config.yaml
model: "masked image model"
dataset: "stained colorectal tissue patches (NCT-CRC-HE-100K)"
train_examples: 90422
image_size: 48
crop_scale_min: 0.5
horizontal_flip: true
translate: 0.06
method: "mae"
mask_ratio: 0.5
loss: "mse"
encoder_arch: "vit"
encoder_norm: "layernorm"
encoder_norm_position: "pre"
encoder_activation: "star_relu"
encoder_mlp_ratio: 2
encoder_head_dim: 48
encoder_fused_qkv: true
encoder_bias: "qkv"
encoder_qk_norm: false
encoder_parallel_block: false
encoder_inner_norm: false
encoder_patch_size: [8, 8]
encoder_layers: 12
encoder_width: 160
encoder_positions: "learned"
decoder_width: 192
norm_pix_loss: false
decoder_layers: 2
init: "lecun_normal"
residual_init: "none"
optimizer: "normuon"
muon_scale: "match_rms_adamw"
learning_rate: 0.0068
momentum: 0.85
nesterov: true
orthogonalizer: "newton_schulz_5"
adamw_lr_other_params: 0.00092
max_steps: 6100
batch_size: 512
epochs: 34.5
lr_schedule: "linear"
final_lr_fraction: 0.01
warmup_steps: 120
weight_decay: 0.2
adamw_weight_decay_other_params: 0.05
Rows from block 2 of the encoder of a small masked image model, named by matrix and row number. Rows with one number belong to one neuron. Each number is 128 + 32 x the weight over its row's rms, rounded and kept within 0 to 255. All counts start at 0.
Before each neuron's rows are labels from the 100 images, of 14848, where the neuron reaches its highest value: "colour at peak" is the nearest of a few named colours to the mean colour under the peak. Only what is clearly more common there than usual is listed. The data: stained colorectal tissue patches (NCT-CRC-HE-100K).
# fc1: MLP up (encoder.blocks.2.mlp.fc1.weight, 320x160), inputs 0-159
# fc2: MLP down (encoder.blocks.2.mlp.fc2.weight, 160x320, transposed), outputs 0-159

colour at peak: white
fc1.255 [178 123 136 130 112 149 104 151 133 207  96 166 111 134 158 149  68 112 110  86  77 143 175 177 109 132 186 133 122 145 104 145 121 143 164  95 147 128 145 118 133 151 195 154  67 121 146 121 168 167 152  83 111 198 145 152 136  77 145 131 126 138 190  92  99  87 135 169 122  98 130  88 151 123  67 161 126  96 144  93 139 102 151 101 176 135  80 111  95 134  76 104 121  83 178 169 120 144 176 157 123 122  96 103 159 122 160  84 121 148 123  89  83 169  97 136 168 130 117  62 146  91 183 142 144 123 165 182 184 172 153 130  69  86 120 126 136 126 177 163  78 124 137 109 167 121 128 122 128 107  71  89 125  77  98 147 113 118  62  99]
fc2.255 [114 117  85 121 145 152 199 112 178 114 111 143 123 127 171 109 145 148 144 150  96 105 179 113  85 119 135 198 150 159 134 153 136 117 192 134 149 107 142  90  81 111 130 164  74 134 168  89  97 149 146 145  87 174  98 108 108 154 145 104 137  88  82 136 106 129  88  39 193 114 152 123  89 114 154 145  73 140 134 109 181 138 170  73  79  97  77 138 170 148  46 144 139 113 160 145 119  65  96 144 106 161 164 130 140 110 120 175 144 108 133  64 105 165 105 171 140 139  92 175 138  90  71 115  70 119 105 156  92 182 137 179 101  66 154 179 165 148 127 115 118 149 112 158 129 134 134  98 129 110 130 132 173 183 113 127 156 150 121 135]

colour at peak: white
fc1.241 [173 112 133 114 203  49  56 118 137 195 153 164 163 100 126  84 157 108 106  80 154 116 125  50  78 147 153 178 185 137 173 107 108 139 144 114 128 153 180 167 159 150 123 117  64 150  87 125 131 133  60 106 141 148 177 143 146 203 103 119 184 100 176 112 106 190  80 157  60 100  78 146 136 113 110 164 115 119 118 144 109 111 139 126 112 167 122 147 114 132 177 121 104 137 164 127 181  92 134 163 138 137  89 149 148 130 119 144 132 140 118  48 162 116 114  85 151 115  88 128 110 133 102 115 122 168 117  93 178 166 117 161 102 153 113 127 176 135 126 168  77 149 114  69 102  70 108 108 110 110 137 161 151 153 132 121 113 116 121 135]
fc2.241 [119 119 168  91 154  91 163 110 176 161 129 190 110 110  95  81 136 120  95 139 124 107 194 150 124 134 107  83 121 131 169 160 139 191 116  85 143 144 141  73 111 124 122 152 134 122 146 162 154 119  62  94 134 135 147 215 146 136 140 137 139 148 150  75 134  76 135 162 140 177 162 126  73 118 173  97  65 162 141 132 143  94 151 105 140  72 108  69 126 127 144 185 110 116 181 128 117 139  99 123 179  78 121  88 122 151 115 112 143 147 138 212 168  88  73 115 144 150 112  90 147 166 104 107 144 116 171  96  79 146 112 168 113 109 174 129  83 116 174 105 152 138 172 121 151 117 129  87 122 175  70 131 130  47 107 170 126  61 145 134]

colour at peak: brown
fc1.223 [ 90  66 168 130  97 149 128 140 100 144 117  73 161 136 160 161  96 108 135 155 110 120 113  49  65 127  93 123 146  73 145 102 189 179 160 112 107 125  95 152 115  93 108  98 190 124 196 143  84 130  50  78 110 166 136  90 181 136 123  61  75 136 147  87 128 123 107 171 120 107 145  62 190 126 127 110 105 118 129  64 164 120 172 125 118 103 136 115  90 117 132 126 106 137 138 142  77 149 155 145 141 115 152 109 140  93 115 150 102 100 102 115  70 142 234 133 159 133 152 141 163 144 140 117 122 133 116 182 106 147 141 142 121 102 113 145 200 118  99 145 159 137 115  79 144 210 145 112 145 121  94 154 114 171 146 156 160 136 121 165]
fc2.223 [124 128 125  90  94  91 151 139 116 117 152 123 136 113 114 141 100 124 113  93  83  65 231 165 140  71 114 140 171  93 169 110  62 161 151 116 130 129  90 135 123 111 129 118 158 133 156  96  76 116 193 105 124  99 162 173  98 137 104 150  93 155 137  87 177  99 124 120 152 108 136 130 121 170 100 102 142 167 134  91 136  80 144 161 109 111 166 148  90  81 123  92 100 109 174 127  64 114 128 125 168  93 132 114 147 122 146 130 170 176  93 152 134 140 122 157  36 145 169 126 137 135 156 146 153 101 184 219 101 164 109 147 120 141 114 158 176 218 151 135 131  90 173  49 144 118  68 104 150 151 145 160 143  87 133 153 145 101 102 113]

colour at peak: brown
fc1.129 [100 127 151 111 129 119 114  71 163 138 130 150  98 119  81 182 118 119 120  72 112 146 113 159 170 119 175 154  94 170  70 175 164 106 136 148 187 136 130 107 207 114 142 120  95  39 108 127 159 173 156 135 120 137  87  67 131  88 115 156 183 127 130 129  69 122 120 155 152 126 129 157 106 143  99 139 152 115 175  86 162 138 137 165  95 118 175  51 116 172 107 108 153 105  95 143 163  88 120 135 121 173  99 125 106  99 121 178 149  74 103 195  90  99 158  53  78 110  97 130 100 152  91 117 114 147 114 179 199 205 115  96 121 110 116 147 102 101 124  83  97 101 154 142 169 128  90 142 113 111 149 105 133 124 134 174 168 149 148 150]
fc2.129 [110 109  88 149 149 213 175 137 166 102 165 140 150  93 114 148 111 158 153 132 123 147 138 109 128 104  46  85  65 165 131 112 102 116 150 154 101 106 101 136 128 102 118  74  93 100 100  81 149 154 113 137 137 160 120 112 209 102 118 173 139 139  55 106 184 136 119 129 159 186  94 122 135 172 163 111 130 155  58 127 140 116  98 117 188 117 143 115 105 119 120 114 130  91 162  94  89 164 165 114 129 106 100 163 196  84  82 101 144 161 154 116 102 133 135  90 150 106  98 116 140 168  80 178 110 157 159  43 155 148 168 145 109  83 137 175 191 190 162 136 163  86 160 124 125 112 161 132 100 125 129  88 141  83 112 171  96 115  98 126]

colour at peak: grey; brown
fc1.294 [ 82  52 101 133 116  99 114 118 166 148 143  92 116 119 106 198 186 180 139 128 102 150 144 148 161 154 137 125 160 193 220  64 136  85 133 139 156 135 124 158 148 132 140 184 130 157  71 143 109 144 146  81  79 148  94 160 155  81 132 177 121  87 111 125  90 139 118 134 122  76 130 127 151 103 144 110 128 124 168  46 173  93 175  73 130 101 110 155 159 167 131  82  94 148 128  80 198 149  16 138 168 122 122 106 106  98 107 168 165 111 134 167 125 161 142 137  85 150 149 157 102 125 116 163  81 154 126  99  89 196 128 113 131 111 106 173 107 128 150 141 119 117 119 103  69 127 135  96 109 105 148 133 126 132 101 128 133 136 160 142]
fc2.294 [164 160 191  89 151 150 124 134  95  81 160  76 147  80 132 151 112  96 144  78 162 158  79 116  77 165 153  83 168 189 142 153  98 118 101 127 106 136  56 133  99 175 171 120  76 129 128 128 125 124  65 111 142 175  97 137 179  49 178 160  89 179 124 118  76  69 163 168  79 157  98 181 121 111 122 125 174 107 120 109 151 177 105 105  71 147 137 129  95 128 120 134 148  64 141 144 110 109 124 122 171  86 111 105 108  89  89 161  46 113 161 130 164 148 133 131 180 158 136 124 138 166 157 155  92 136 177 149 148 143 139 147 155 144 128 180  79 146 143 161 138 129 126 163 118 143 162 123 128 150  87 108 168 103  89 113 100 107 126 156]

colour at peak: white
fc1.133 [ 90 130  79 144 167 181 134 131 113 141 147 126 102 104  85 125 115 138 137 145  98 155  70 104  70 115  90 108  88  59 149  70 141  98 123  99 153 112 178 115 163 117 138 119 119 148 107 178 194 112 100 161  95 143 148 103 148 146  92 148 123  91 132  88 115 115 138 148 124 153 145  97 105 105 148 164 130 123 122 144 112 161 158 138 165 182 146  85  52 111 134 110 132 145  93 147 112 181 109 132 121 113  92 125 128 124  82 178 135 153  69 140 182 135 110  93 127 111 125 231 108 148  99 150 118 136 149 167 147 107 132  92 135 189 179 161 127 124  64 133 115 163 139 149  79  59 185 146  83  88 122 179 236 115 152 113 118 130 185 118]
fc2.133 [145 169 135 154 115 155 108 152  78 110  94 158  70 153  86 104 149 141 139  83 134 135  67 112 131 121 110 131 170 122 123 137 159 160 119 157 161 105 195  99  84  99 160 140 110 144 129 100 164 169 111 145  82  56 144 125 152 159 188  72 110 126 177  55 101 130  86 171 179  93 176 136  98 118 130 151 124  95  94 138 115  78 119  89 129  86 132  77 151 156 107 135 147 138  56 155 119 180 156 116 132 101  80  82 197 135 124 134  96 172 189 119 125 134 101 129 108 135 106 108 223 110 110 160 114 103 114 145 120 196 112 165 159 121 108 133  72 126  93 166 125 183 103 153 160 133 159 152 118 178 158  88 105 107 169 133 129 111 170 105]

colour at peak: brown
fc1.119 [ 71 127 160 131 179 118 151  90  99 115 140 103 142 118 139 160  96 123  91  44 108 155 120 140 154 168 117 129  97 145 164 120 141  63 162 180 177  83 122 157 205 131 215 205 120  78 122 150 114  50  87 115 195  99  79 152 121 128 109 125 111 132  91 139 119 149 144 135 160  81 159 129 134 138 111 146 105 107 198  92 130 105  99 168  99  48 189  95 104 125 105 139 123 110 156 151 166 125 118 160  95 170 131 148 107 135 147  91 189 109 124 100  82 115 131  94 107 129 164 115 125 126 118 118 161 169  86 116 129 170  84 106  93 125 113 171  99 156  95 105 130 137 184 164 130 174 119  97 150 160 186 106  97 138 110 142 121 146 102  98]
fc2.119 [142 168  99 130 132 147 150 118 165 104 111 114 167 139  86  98 151 119 112 138 152 121 135  66 121 101  64 109 142 152 100 130 121  81 179 113 113 133  88  89 152 109 106  72 129  83 154 133 172  70 165 176 201 109 135 204 170 146  77 143 147  84  99 138 145 113 101 140 139 157 171 139 111 151 135 127 140 171  81  75 145 132 135 118 116 150 130 149  67  98  77  80  98  15 167 110  85 130 115 142 121 138 152 185 151 139 133 133 108 150  91  95 152 125 159 109 101 124 126 139 141 143 107 189 136  97  87 118 151 127 150 168 188 136 111 200 195 173 180  80 111 112  75 160 139 145 103 150 110 139 190 154 138 121 114 149 115 141 129  79]

colour at peak: pink
fc1.178 [109 114 106 121 144 150 143  52 100  99 105 113 172  78 158 163 170  96 147 145 118 179 103 100 133 137 132 115 151 143  34 145 105  69 163 170 119 144 136  95 105  64 147 161 116  85 177 134 129 178  99 135 105 161  52 112 113 114  78 165 143 148 101 135  82 134 131 179 179 119 155 132 212 112 105 152 139 157 130 172 161 122 134 107 131  28 162  96 158 129 114 128 152  88 158 180 115 105  89 188  94 166 109 128 108 110 155 151 121 173  92 144  88 130 151 107 131 153 106 135 120 178  98 133 147 123 154 141 135  94 158 146 122 143 174 106 169  81  84 110  52 109  72 147 159 141  72 106 159 105 136 149 119 139 128 145 174 134 135 116]
fc2.178 [128  69 132 149 104 135 150  83 170 149 109  92 140  59 151 121  89 170  85 156 108 117 173 174  91  94 170  89 131 114 123  75  84  79 127 115 126 111 148 103 185 113  97 128 176  69 134 124 114 157 169 153 122 156 146  96  95 105 142  93  43 112 126 190 165 163 130 111 111 136 102 170  84 122  85 112 186 134 124 140 112  95 154 161 130 138 106  91 112 137 103 166 133 145 144 128  97 151 133 119  72  95 161 182 141  80 117 118 157 150  88  92 146 175 139 126  91 113 130 145 122 163 113 130 121 156 119 109 170  94 166  84 131 112 175 134 194 160 170 163 173  87 150  93 115 158 205 146  92 143 180  65 172 141 177 118 104 160  79 141]

colour at peak: grey
fc1.273 [137 152 110  91 117 108 157 137 165 128 124 131  68 135  78 112 114 132 118 134 126 100 135 133 148 120 137 120 141 103 200 126  94 131 136 158 140 146 100 165 203  90 118 176 108 109 122 146 184 148 130  81 133 103 129 183 108 108  76  87 106 136 156 153 113 149 124  93  54 130 111  60 167  94 164 136 157 157 154 112  85  76  95 136 131 114 119 147 124 131 131  91 165 147 126 100  56 133 196 158 146  98 167 146 176  50 123 186 108 111 110 171  70  83 105 171 135 189  98 109 155 133 117 190 117 145 127 181 140  90 139 184 144 118 138 163 102  87 173 139 101  98 179 120 163  90 135 132 123 100 155  98 100 151 147 150 100 153 170  37]
fc2.273 [123 121 130 179 135 149 102 101 162 157 151 126 176 129 110 136 166 100 150 122 158 221 107 135 162 131  82 107 145  82  97 126 148 170 198 158 169 160 125 148 142 140 125 125  80 109 171 124 134  82 107 103 200 147 128 128 107 159 142 159  66  75  75  90 148 162  98 106 102 114 153 176 132 136 126 139 154 104 141 168  60 128 115 142  37  86 160 119 161 129  82  84 154 140  83 145  99 115 157  54 130 108 116 161 105 110  96 132 126 133 170  83 135 115 103 130 160 134 128 111 128 150 143  77  97 115 146 140 116 120 137 131  91 155 125 163 145 148  81  66 173 137 146 127  92 157 112  77 111 123  60 222 180 122  81 137 101 136 116  79]

colour at peak: white
fc1.235 [164 115 170 158 173 120 152 125  58 102 127 126 177 142 132 184  74 142 147 149  97  96  91 178 124 102 121 140  92  85 144  86 103 119 173 137 107 170 184  76 181 105  82 190 118 115 133 136 148 110  97 205 163 120 105  82 119 133 102 138 179 107 152 116 174 109  57 100 149 155  89 144 122 153  78  63 128 139 116 112 104 153 103 163 179 111 101 178 125 129  67  98 189 123 147 134 127 151 144 136  98  97 108 143 149 163  97 103 168 145 168 174 133 122  91 116 136 124 118 136 138 116 156 172 145 121  62  85 105  85 110 120 142 159 109  96 175 152 108 131 124  85 132 104 134  78 151 172 124  72 129 124  78 163  93 193 109 130 188 120]
fc2.235 [141  99 128 159 136 101 176 122 132 190 132 105 153 163 210  85 166 126 125 122 176 135  74  82 108 156 130 144 119  95  90 102 185 158 101 161 174 116 132 119  95 117 127 135 139 122 116 108 191 132 152 178  59  89  79 126 134  94 121 116 102 131 160  67 142 148  73 166 101 189 130 129 150 143 102 155 125 121 166 163 148  92 124 139 147 167 138 130  96 194  92 105 170 146 134  67  76 162 147  71  86  95  87  92  31 129 143 106 134 141 149 108 118 136 146 106 119  82 126 189 151 151 109  88 181 140 161  80 103 128 112 156 144 112  96 105 186 142 160  85 114 155 108 154 161 152 140 176 130 160 117 107 119  83 176 101 104 120 172 118]

colour at peak: grey
fc1.310 [134  68 102 135 121  77 155  83 181 107 108 142 160  45 145  88 141 119 160 106 130 154 119 117 173 142  89 110 114 132 148  96 143  88 147 155 145 104 141 142 105  80 140 102  91 164  90 145 105 108 149 152 122 182 145 118  75 146  56  95 140 102  82 134 184 133 153 140  91 133  91 143 140 153  94  68 124 164 157 118 137 193 175 127 134 144 135 136 132 113  80 130  95  94 189 180 146 110 116 107  59 118 121 136  90 128  75 202 148  73 167 142 119 160 149 128 147 110 130 134 154 117 102 122 122 117 154 118 192 172 111 162 185  98 160 200 119 145 170 154  65 153 109 128 150 143 102 166 174 160 156 100 130 169 119 127 115  48 149  87]
fc2.310 [144 175 159  79 129 141  76 120  53 115 140 124 199 108  93 119 110  77  75 179 140 122  67 136 136  77 163 154 114  95 118 160 144 134 139 129 202 150 140  87 118 117  98 116 128  85 138 102  90 130 167 141 144 139 165 141 182 187 125 228 106 144  69  78 163  64 102 149 136 157 121 112 134 129 151 147 108 130 125 153  79 169 129 134 158 129 143 162 151 116 128 134 101 172 157 165  61 135 105  90 122 121 116 141 138 157 149 147  96 209 121 129 110 113  93 148 183 131 120  82  95 133 146 129 113 108 131 130 169 111 162 160 129 108  66  89 112  56 139 125 101 167 154 166 150 132  93 153 129  99 140 117 107 191 132  71 149 128  68 147]

colour at peak: white
fc1.249 [169  90 138 110 156 123 124 126 150 146 101 125  77 111 132 122 126 109 125 117 144 129 186 106 131 117 156 102 161  95 172  99 188 127 195 152 145 110 151 202 146 171  89 138 127 113 115 135 164 154 149 145 154 148 179 145  70 106  90 149 139  92 106 151 156 207  70 150  65 117 119 187  81  73  75 150 131 129 150 100 104 142 155 126 117 142 175 150  70 104 127  63 168 135 105  55 102 111 120 137 120 113 154  96 178 116 111 172 136 163 124  86 128  96 159 104 105  92 103 126 126 144 108 129 132 135 112 176 107 127  97 101 137 190  92 159 166 103 155 157 169 192  78  95 106 116 104 157  94 127 148 166 108 100 122 196  52  91 154  92]
fc2.249 [172 143 208 100 119 165 129  94 217 154 184 120 128 115 120 154 139 121 128 111 123 161 160  95 148 142 106  80 144 136 132  90 157 195 139 177 134 160  78 122 146 124 113  98 118 143 121 135 162 106  62 149 120 162 136 171 113 119  90 188 175 154 109 126  97  45 128  80  95 176 137 126 130 125 154  73 154 124 116 147 180 163 114 112  93 173 142  56 135 151 115 149 127  90 160 165  89 102 149  86 130 114  88 135  48 138 113 138 115 129 145 169 171 115 157 130  90 154 113 166 160  48 147  79 135 155 136 181 141  90 115 115 131 136  64 112 128 123  87 111 127  90 133  64 170 127 137 143 111 147 134  79 122  94  94 164 109 170 103 161]

colour at peak: pink
fc1.309 [104 106 111 139 127 129  95 181 191 147 116 150 199 148  28 101 110 113  64 127 122 133  64 135 111 190 165 131 140 122 161 121 138 135 123 119  79 169  89 121 169 126 104 113 128 148 141 158 154  63 141 128 129 119 163  80 138 115 142  94  96 118 139 114 106 126 118 109 151 140 108 112 131  71 112  92 198  44  80 143 109 182 107 144  77 131  82 207 115 106  97 148 149 138 146 125 104 108 145 132 136 145 119 137  99 136 149 130 193 113 114 163 184 117 127 122  77 145 138 164  87 158 164 147 177 110 112 185 171 111 172 108 150  67 157 120 134  87 127 164 121 110 181  98 114  99  88 104 186 133 127  83  73 101 134 158 136 108 167 171]
fc2.309 [150 116 131  71  86 104 188  89 110  92 136 116 127 203 141 164 126 133 125 125 139 126 203 101 109 121 104 108 133 155 146 188  95 128  99 150 119  77 146 116  71 159 142 112 180 122  88 112 106 146 168 130 102 137 152 183 112 156 137 115 136 152 126 132 154 101 128 120 143 133 117 182 121 144 163 154  44 151  91  92 154  96  91 123 136 123 139 116 119 155 104 128  59  38 148  98 129 154 143 152 159 176 146 151 176 150 164 106  80 194 155 148  89 125 141 162  75 102  67 131  86 153 104 119  95 206 190  73 102 145 158 146 137  72 126 142 112 127 129 121 124  84 121 147  84 115 165 106 137  80  96 177 144 161 110 135 140 173 191 122]

colour at peak: grey
fc1.197 [146  96  97 124 119 104 122 121 155 105 123 134 121 122 116  57 117  91 139 134 124  99 139 173 116 138 114 128 174 117 124 108 121 144 106 189 177 112 102 129 119 121  98 131 105 135 133 155  74 134 146 113 154 162 143 132 102 129 187 174  77 151 168 129 163 132 100  65 104 139 142 206 144 159 162 118  92 108  99  96 104 141 134 118 125 139 122  90  91 114 146 140 147 133 121 119  75 121 130 111 154 143 153  49 132  58 101 125 141 146  85 112 154  97 122  97 147 118  90 118 130  70  82 190 120 133 174 122 130  89 213 102 165  76 115 104 192 122 255 104 170 114  82 155  71 112 176 162 155 132 166 138 174 191 155 121 102 127 145 133]
fc2.197 [158 135 194 137 144 107 124 110  84 102 108  92  96  88 107 159 137 123 113 139 154 128 119 165 162  97 137 109 140 146  45 142  97  85 134 221 127 136 122 175 151 135  86 131 118  97 127 152 145  99 152 176  80 173  71 110 119 118 133  85 180  80 119 171 123 197 152 117 143 125 174 142 172  67 117 124 114 212 106 137  97  76 135 134  73 151 147 163 130 122 164 114 155  97  86  98 144 113  97  94 128 112 173 162 105 137  87  96 147  59 117  85 162 124 100  97 124 101 161 177  90 187 134 163 148 174 150 160 130 166 139  74 141 110  99 159 186 120 136 128 115 138 124 165 102  96 151 101 142  62 178 119 180 112 143 128 133  97 144  94]

colour at peak: pink
fc1.135 [162  94  63  98  92 193  83 129 104 138 171 101  91 115 109 124 122 158 203 116  90 135  86 132 148 116 130 102 111 122  56 108 121 204  97 170  76 183  77 139 116 180 163 123 121 153 142 101 116 170 146  86 196 106 122 108 190 129 131 129 204 120 136 135  68 114 154 133 135 107 171 122 120 106  97 117 147  85 112 123  99 165 132 111 144 122 101 120 143 132 164  50 103 195 138 147 144  94 105  43  71 119 150 135 116 111 108 161 103 143 143 155 143 127 160  92  44 106 139 104 166 133 170 160 105 143 155 110 147 153 162 150 182 157 157 127 118 131 149 128 143 127 117 140 133 130 124 170 153 167 145 105 116  75 144  73 144 136 130  70]
fc2.135 [137 157  60  91  77 109 122 112 132 140 142 102 128  90  99 154 136 108 101 110 156 168 126 116 131 111 166 160  83 167 142  66 104 139  94 162  65 132  85 120 120 131 213 121 115 180 121 130  84 166 156 128 163 111 166 133 147 165  98  65 133 144 129 138  87 170 105 177 102 135 171 185  67 121  65 129 130 129 180 120  95 156 106 109 133 127 164 120 137 125 111 138 131 138 163 112 135 109  78 160 157 160 150 108  96 169 124  92 113 197  83 189 128 144 137 154  61 132 185 135 140  64 141 117 178  83  95 127 159 131 158 110 136 137 183 130 119  87  50 161 158 140 175 140 128 138 110  90 135 110 195  85 134  57 138 118 144 144 100 116]

colour at peak: grey
fc1.268 [124 130  86 118 164 203  68 128 105 172 116 167 123 147 162 128  70 117 102 158  63 130  99 128 122  88 108 165 120  80 148 134 140 112 162 200  37 196 115 138  97 130 167 164 140 151 135  81  98 144 112 190 141 201 146 133  85 119 114 116 137 159 136  95 134 142  91 167 100 168 144 160  82 149 137 132 121  74 160  92 119 149 186 105  97 147 139 142 141  93  58 138 141 144 145 128 147 177 128 150  63  96 131 153  95  96 133 133 158 142 104 111  75  92 139 129 144 107 109  54  91  73 127 129 153 176 118 123 126 163 152 137 140  87 150 178  91 106 133  98 151 119 119 179 150 146 111  77 150 110 174 108 148 168 130  97 167 108 186 120]
fc2.268 [138 135 137 154 143 152 136 144 152  94 105  94 158 110  67 166 105 170  85 105 135 107 139 149 192 115 183  95 146 108 120 153  80 177  98 167  98 141  99 104 123 141 141 125 159  56 137 113 149 137 124 147 122 157 138 141  97 155 119  89 143 123 122 135 130  92 165 147 139  65 152 122 121 150  96  96 167 122 122 108 108 104 161  85 108  96 115 143 103 114  73 126 152  77 142 216 105 128 104 143 131 112 171 134 135 112 171 189 187 140  80  94  77 159 103  97  85 154 102 120 108  99 142 122 133 154 126 179 153 118 164 170  86 134 123 145 162 164  56 155  89 152 137 177 135 148  49  75 180  94 198 134 120 152  63 134  71 117 206 127]

colour at peak: white
fc1.173 [127 161 170 161 139 129 110 114 141 163 150 142  95 182 149 134 152  97 130 210 133  86 114  90  93 130 149 147 196 115 136  72  95 155 185  43 117  95  97 135 148 114 113 108  75 171 110 110 113 141 140 129 146 122 115 116 173  74 171 109 118 200 144 100 161  44 109 134  97 119 113 116 130 140 102 151  70 107 105 162 113 169 119 124 209 114 121 131 151 139 163 103 134 164 166  92 148 153 148 152 167 127 138  86 165 156  81 162 107 107 197 127 134 105 119 158 113  93 159  90 149  80  97 150 158 135 122 150 101 164 125 121 149 191 106 131  79 165  97 152  73  70 169 127 121 189 107 165 118 126  87 105  96  68 114 146 106 122  88 123]
fc2.173 [137 118  93  97 145 112 142 107 161  95 143 203  96 131 163 135 116  51 160 137 147  88 145 241  90 134 146  96 100 155 116 119 114  79  97 153 105 165 120 128 114 177 123 161 128 125 134 175 173 123 166 135 142 148 170 177  91 145 137 185  84  91 120 152 162 155 150 100 120 165  62 166 109 122  66 134 153 108 130 176 174  83 123 135  74 131  89 150 106 148  65  97  95 121 122  98 155  95 145 125 115 141 191 181 133 135  95 135 196  99  93 139 123 148 167 119  73 136  75 174  91 131 108 104 176 109 142 123 135 173 125 158 119 118 134 155  79 123 131 134  95  95  73 107 160  89 165 134  95 141 129 142 129 149 161 135 123  45 105 127]

colour at peak: brown
fc1.79 [134  86  66 104 168 101 156 106 182  98  29 130 127  87 107 117 144 105  93 141  62 117 109  92 126 130 151 103 137 112 155 208  48 180 117 166 122 127 152 163 122 123 108 120 132  95 100 115 186 129 185 160 138 149 128 135 116 124 116 135 159 109 138  75 157 140 130  57 141 130 115 126 200 104 107 128 142 132 125  74 160 113 157 209 160 119 172  86  83 118 103 141 180 127  94 123 127 135 132 112 115 155 126 173 130 113 103  69  95 152 129 161 164 129 147 111 134 138  86 110 144 125 166 121  81 122 122 217 157 178 163 154  90  94  61 137  71 107 104 152 179 104 140 144 157 118 104 153 111 150 116 182 125 145 117  99 171 128 136 161]
fc2.79 [ 88 193 126  97 138 164 160 131 157 135 133 177 122 173 159  65 109 140 140 137 110 130 144 120 138 126  67 106 135 140 160 138 110 128  69 192 133  83 140 158 153  82  94 176  90 118 191 101 177 114 159 125  92 159 116  84 123  91  40 172 148  81 130 115 188 169 102  84 118 109  80 159  98 160  28 137  92 118 142  86 139 156 125 161 124 144 190 136 139 125 148 154 147 137  91 211 188 114 122 111 129 128 145 117 106 107 152  92 173 154 157 117 131  98 140 127  77 122  78 149 111 149  94 127  93 177 140 135 123 146 204 116 127  93 156  97 169 134 117 101  91 132 106 111  65 105 139 145 127 139  98 142  90 131  99 162 171 123 130 139]

colour at peak: pink
fc1.17 [ 95 177  30 112 108 141 149 200 142  99  97 135 118 145 164 126  95 149 116  61  53 121 115  81 231 120 121 108 129 106 144  75 113  86 126 149 113 167 130 127  97 124 112 157 124 110 194 148 125 151 157 138 134 146 115 141 134  98 146 133 116 144  89  99 126  69  92 151 162 169 125 133  80 143 122 154 201 125 144 157  94 203 128 147 122 125 115 122 177 158 141 112 161 118 161  67 103 130 108 108 129 158  74 167 148 141 112 137 115 128 108 142 192  99 121 139  95  82 117  87 144 109 151  76 155 101 141 104 192 128 165 135 167 118 120 112 151  88 147 136 146 126 189 160 120 170  62 146  94 162  97 127 111  94  96  94 176 107 183 118]
fc2.17 [ 96 122 119  63 136 154 121 163 122 128 122 137 122 120 134 161 115 144 176  70  47 102 139 100 176 156  16 131 158 120 150  94 154 140 147 147 181 162 146 152  67  81 158 108 111 118 142 114 131 123 111 120 144 142 129  82 130 140 134 139 163 136 113 118 118 152  90 150 192 114 118 130  84 166  77 133  76 201 129  90 152 103 132 171 102  68 110  74 168 126 105 140 125 102 138 157 125 172 159  94 104 199  76  72 198 141 133 147 116  93 124 167  91 113  72 189  89 123 104 102 123 144 144 100 146 151 145 135 120 195 108 176 136 163 141 126  79  87 134 128 169  77 135 123 176 141 134 121 134 146  94 140 154 109 179 109 168 140 144  93]

colour at peak: grey; brown
fc1.216 [122 138  86 133 118 143 179 144  82 131 130 176 155 110 149 122 129 117 168 129  80 115 112 106  96 192 122 213 164 124 109 137 153 105  68 159 154 166 176 180 144 114 134  72 112 138 126 102 107 104 110 126 156 111 129 114 153 139 140 198 103 180 136 184  68  94 143  70 128 103 122  73 170 150 119 181  95 144 209  95 191  84 152  98 154  72 163 138 119 157 135  93 131 110 108 124 126  92 130 124  99 165 121 116  98 155  96 150 205  90 117 150 117 152 101 112 127 140 145 106  66 171 157 140 152 190 138  84 142  87 123  81  94 130  90 158 160 176 124  71 124  85 102  83 133 161 165 149  73  88 133 112 134 127 124 104 104 158 117 121]
fc2.216 [ 91 156 209 106 126 105 120 187  83 100 178 143 136 139 139 146 186 101  98 105 157 110 124 148 114 142 155 151 102  79 191 128 155 137 127 104 152 103 122  90 112 110 161 194 128 173 154  77 144 127 180 123 109 134 110 173 158 167  93 163  99 113 136  82  97 151  90 128 108 127  97 139 138  88 142 131 157  38 122 135 114 114 124 171 172 155 127  53 164  89 103 122 147 102 179 103 123 133 104 151 132 155 136 116  97 135 106 137 115 117 105 139 208  86 119 135 160  90  74 108 128 152 181 154 118 117 149 128 165 131 183 125 132 101  93 103 115  64 102 135  41 125 118 152  98  91  67 175 163 119 158 198 113 135 172  89 151 116  82 133]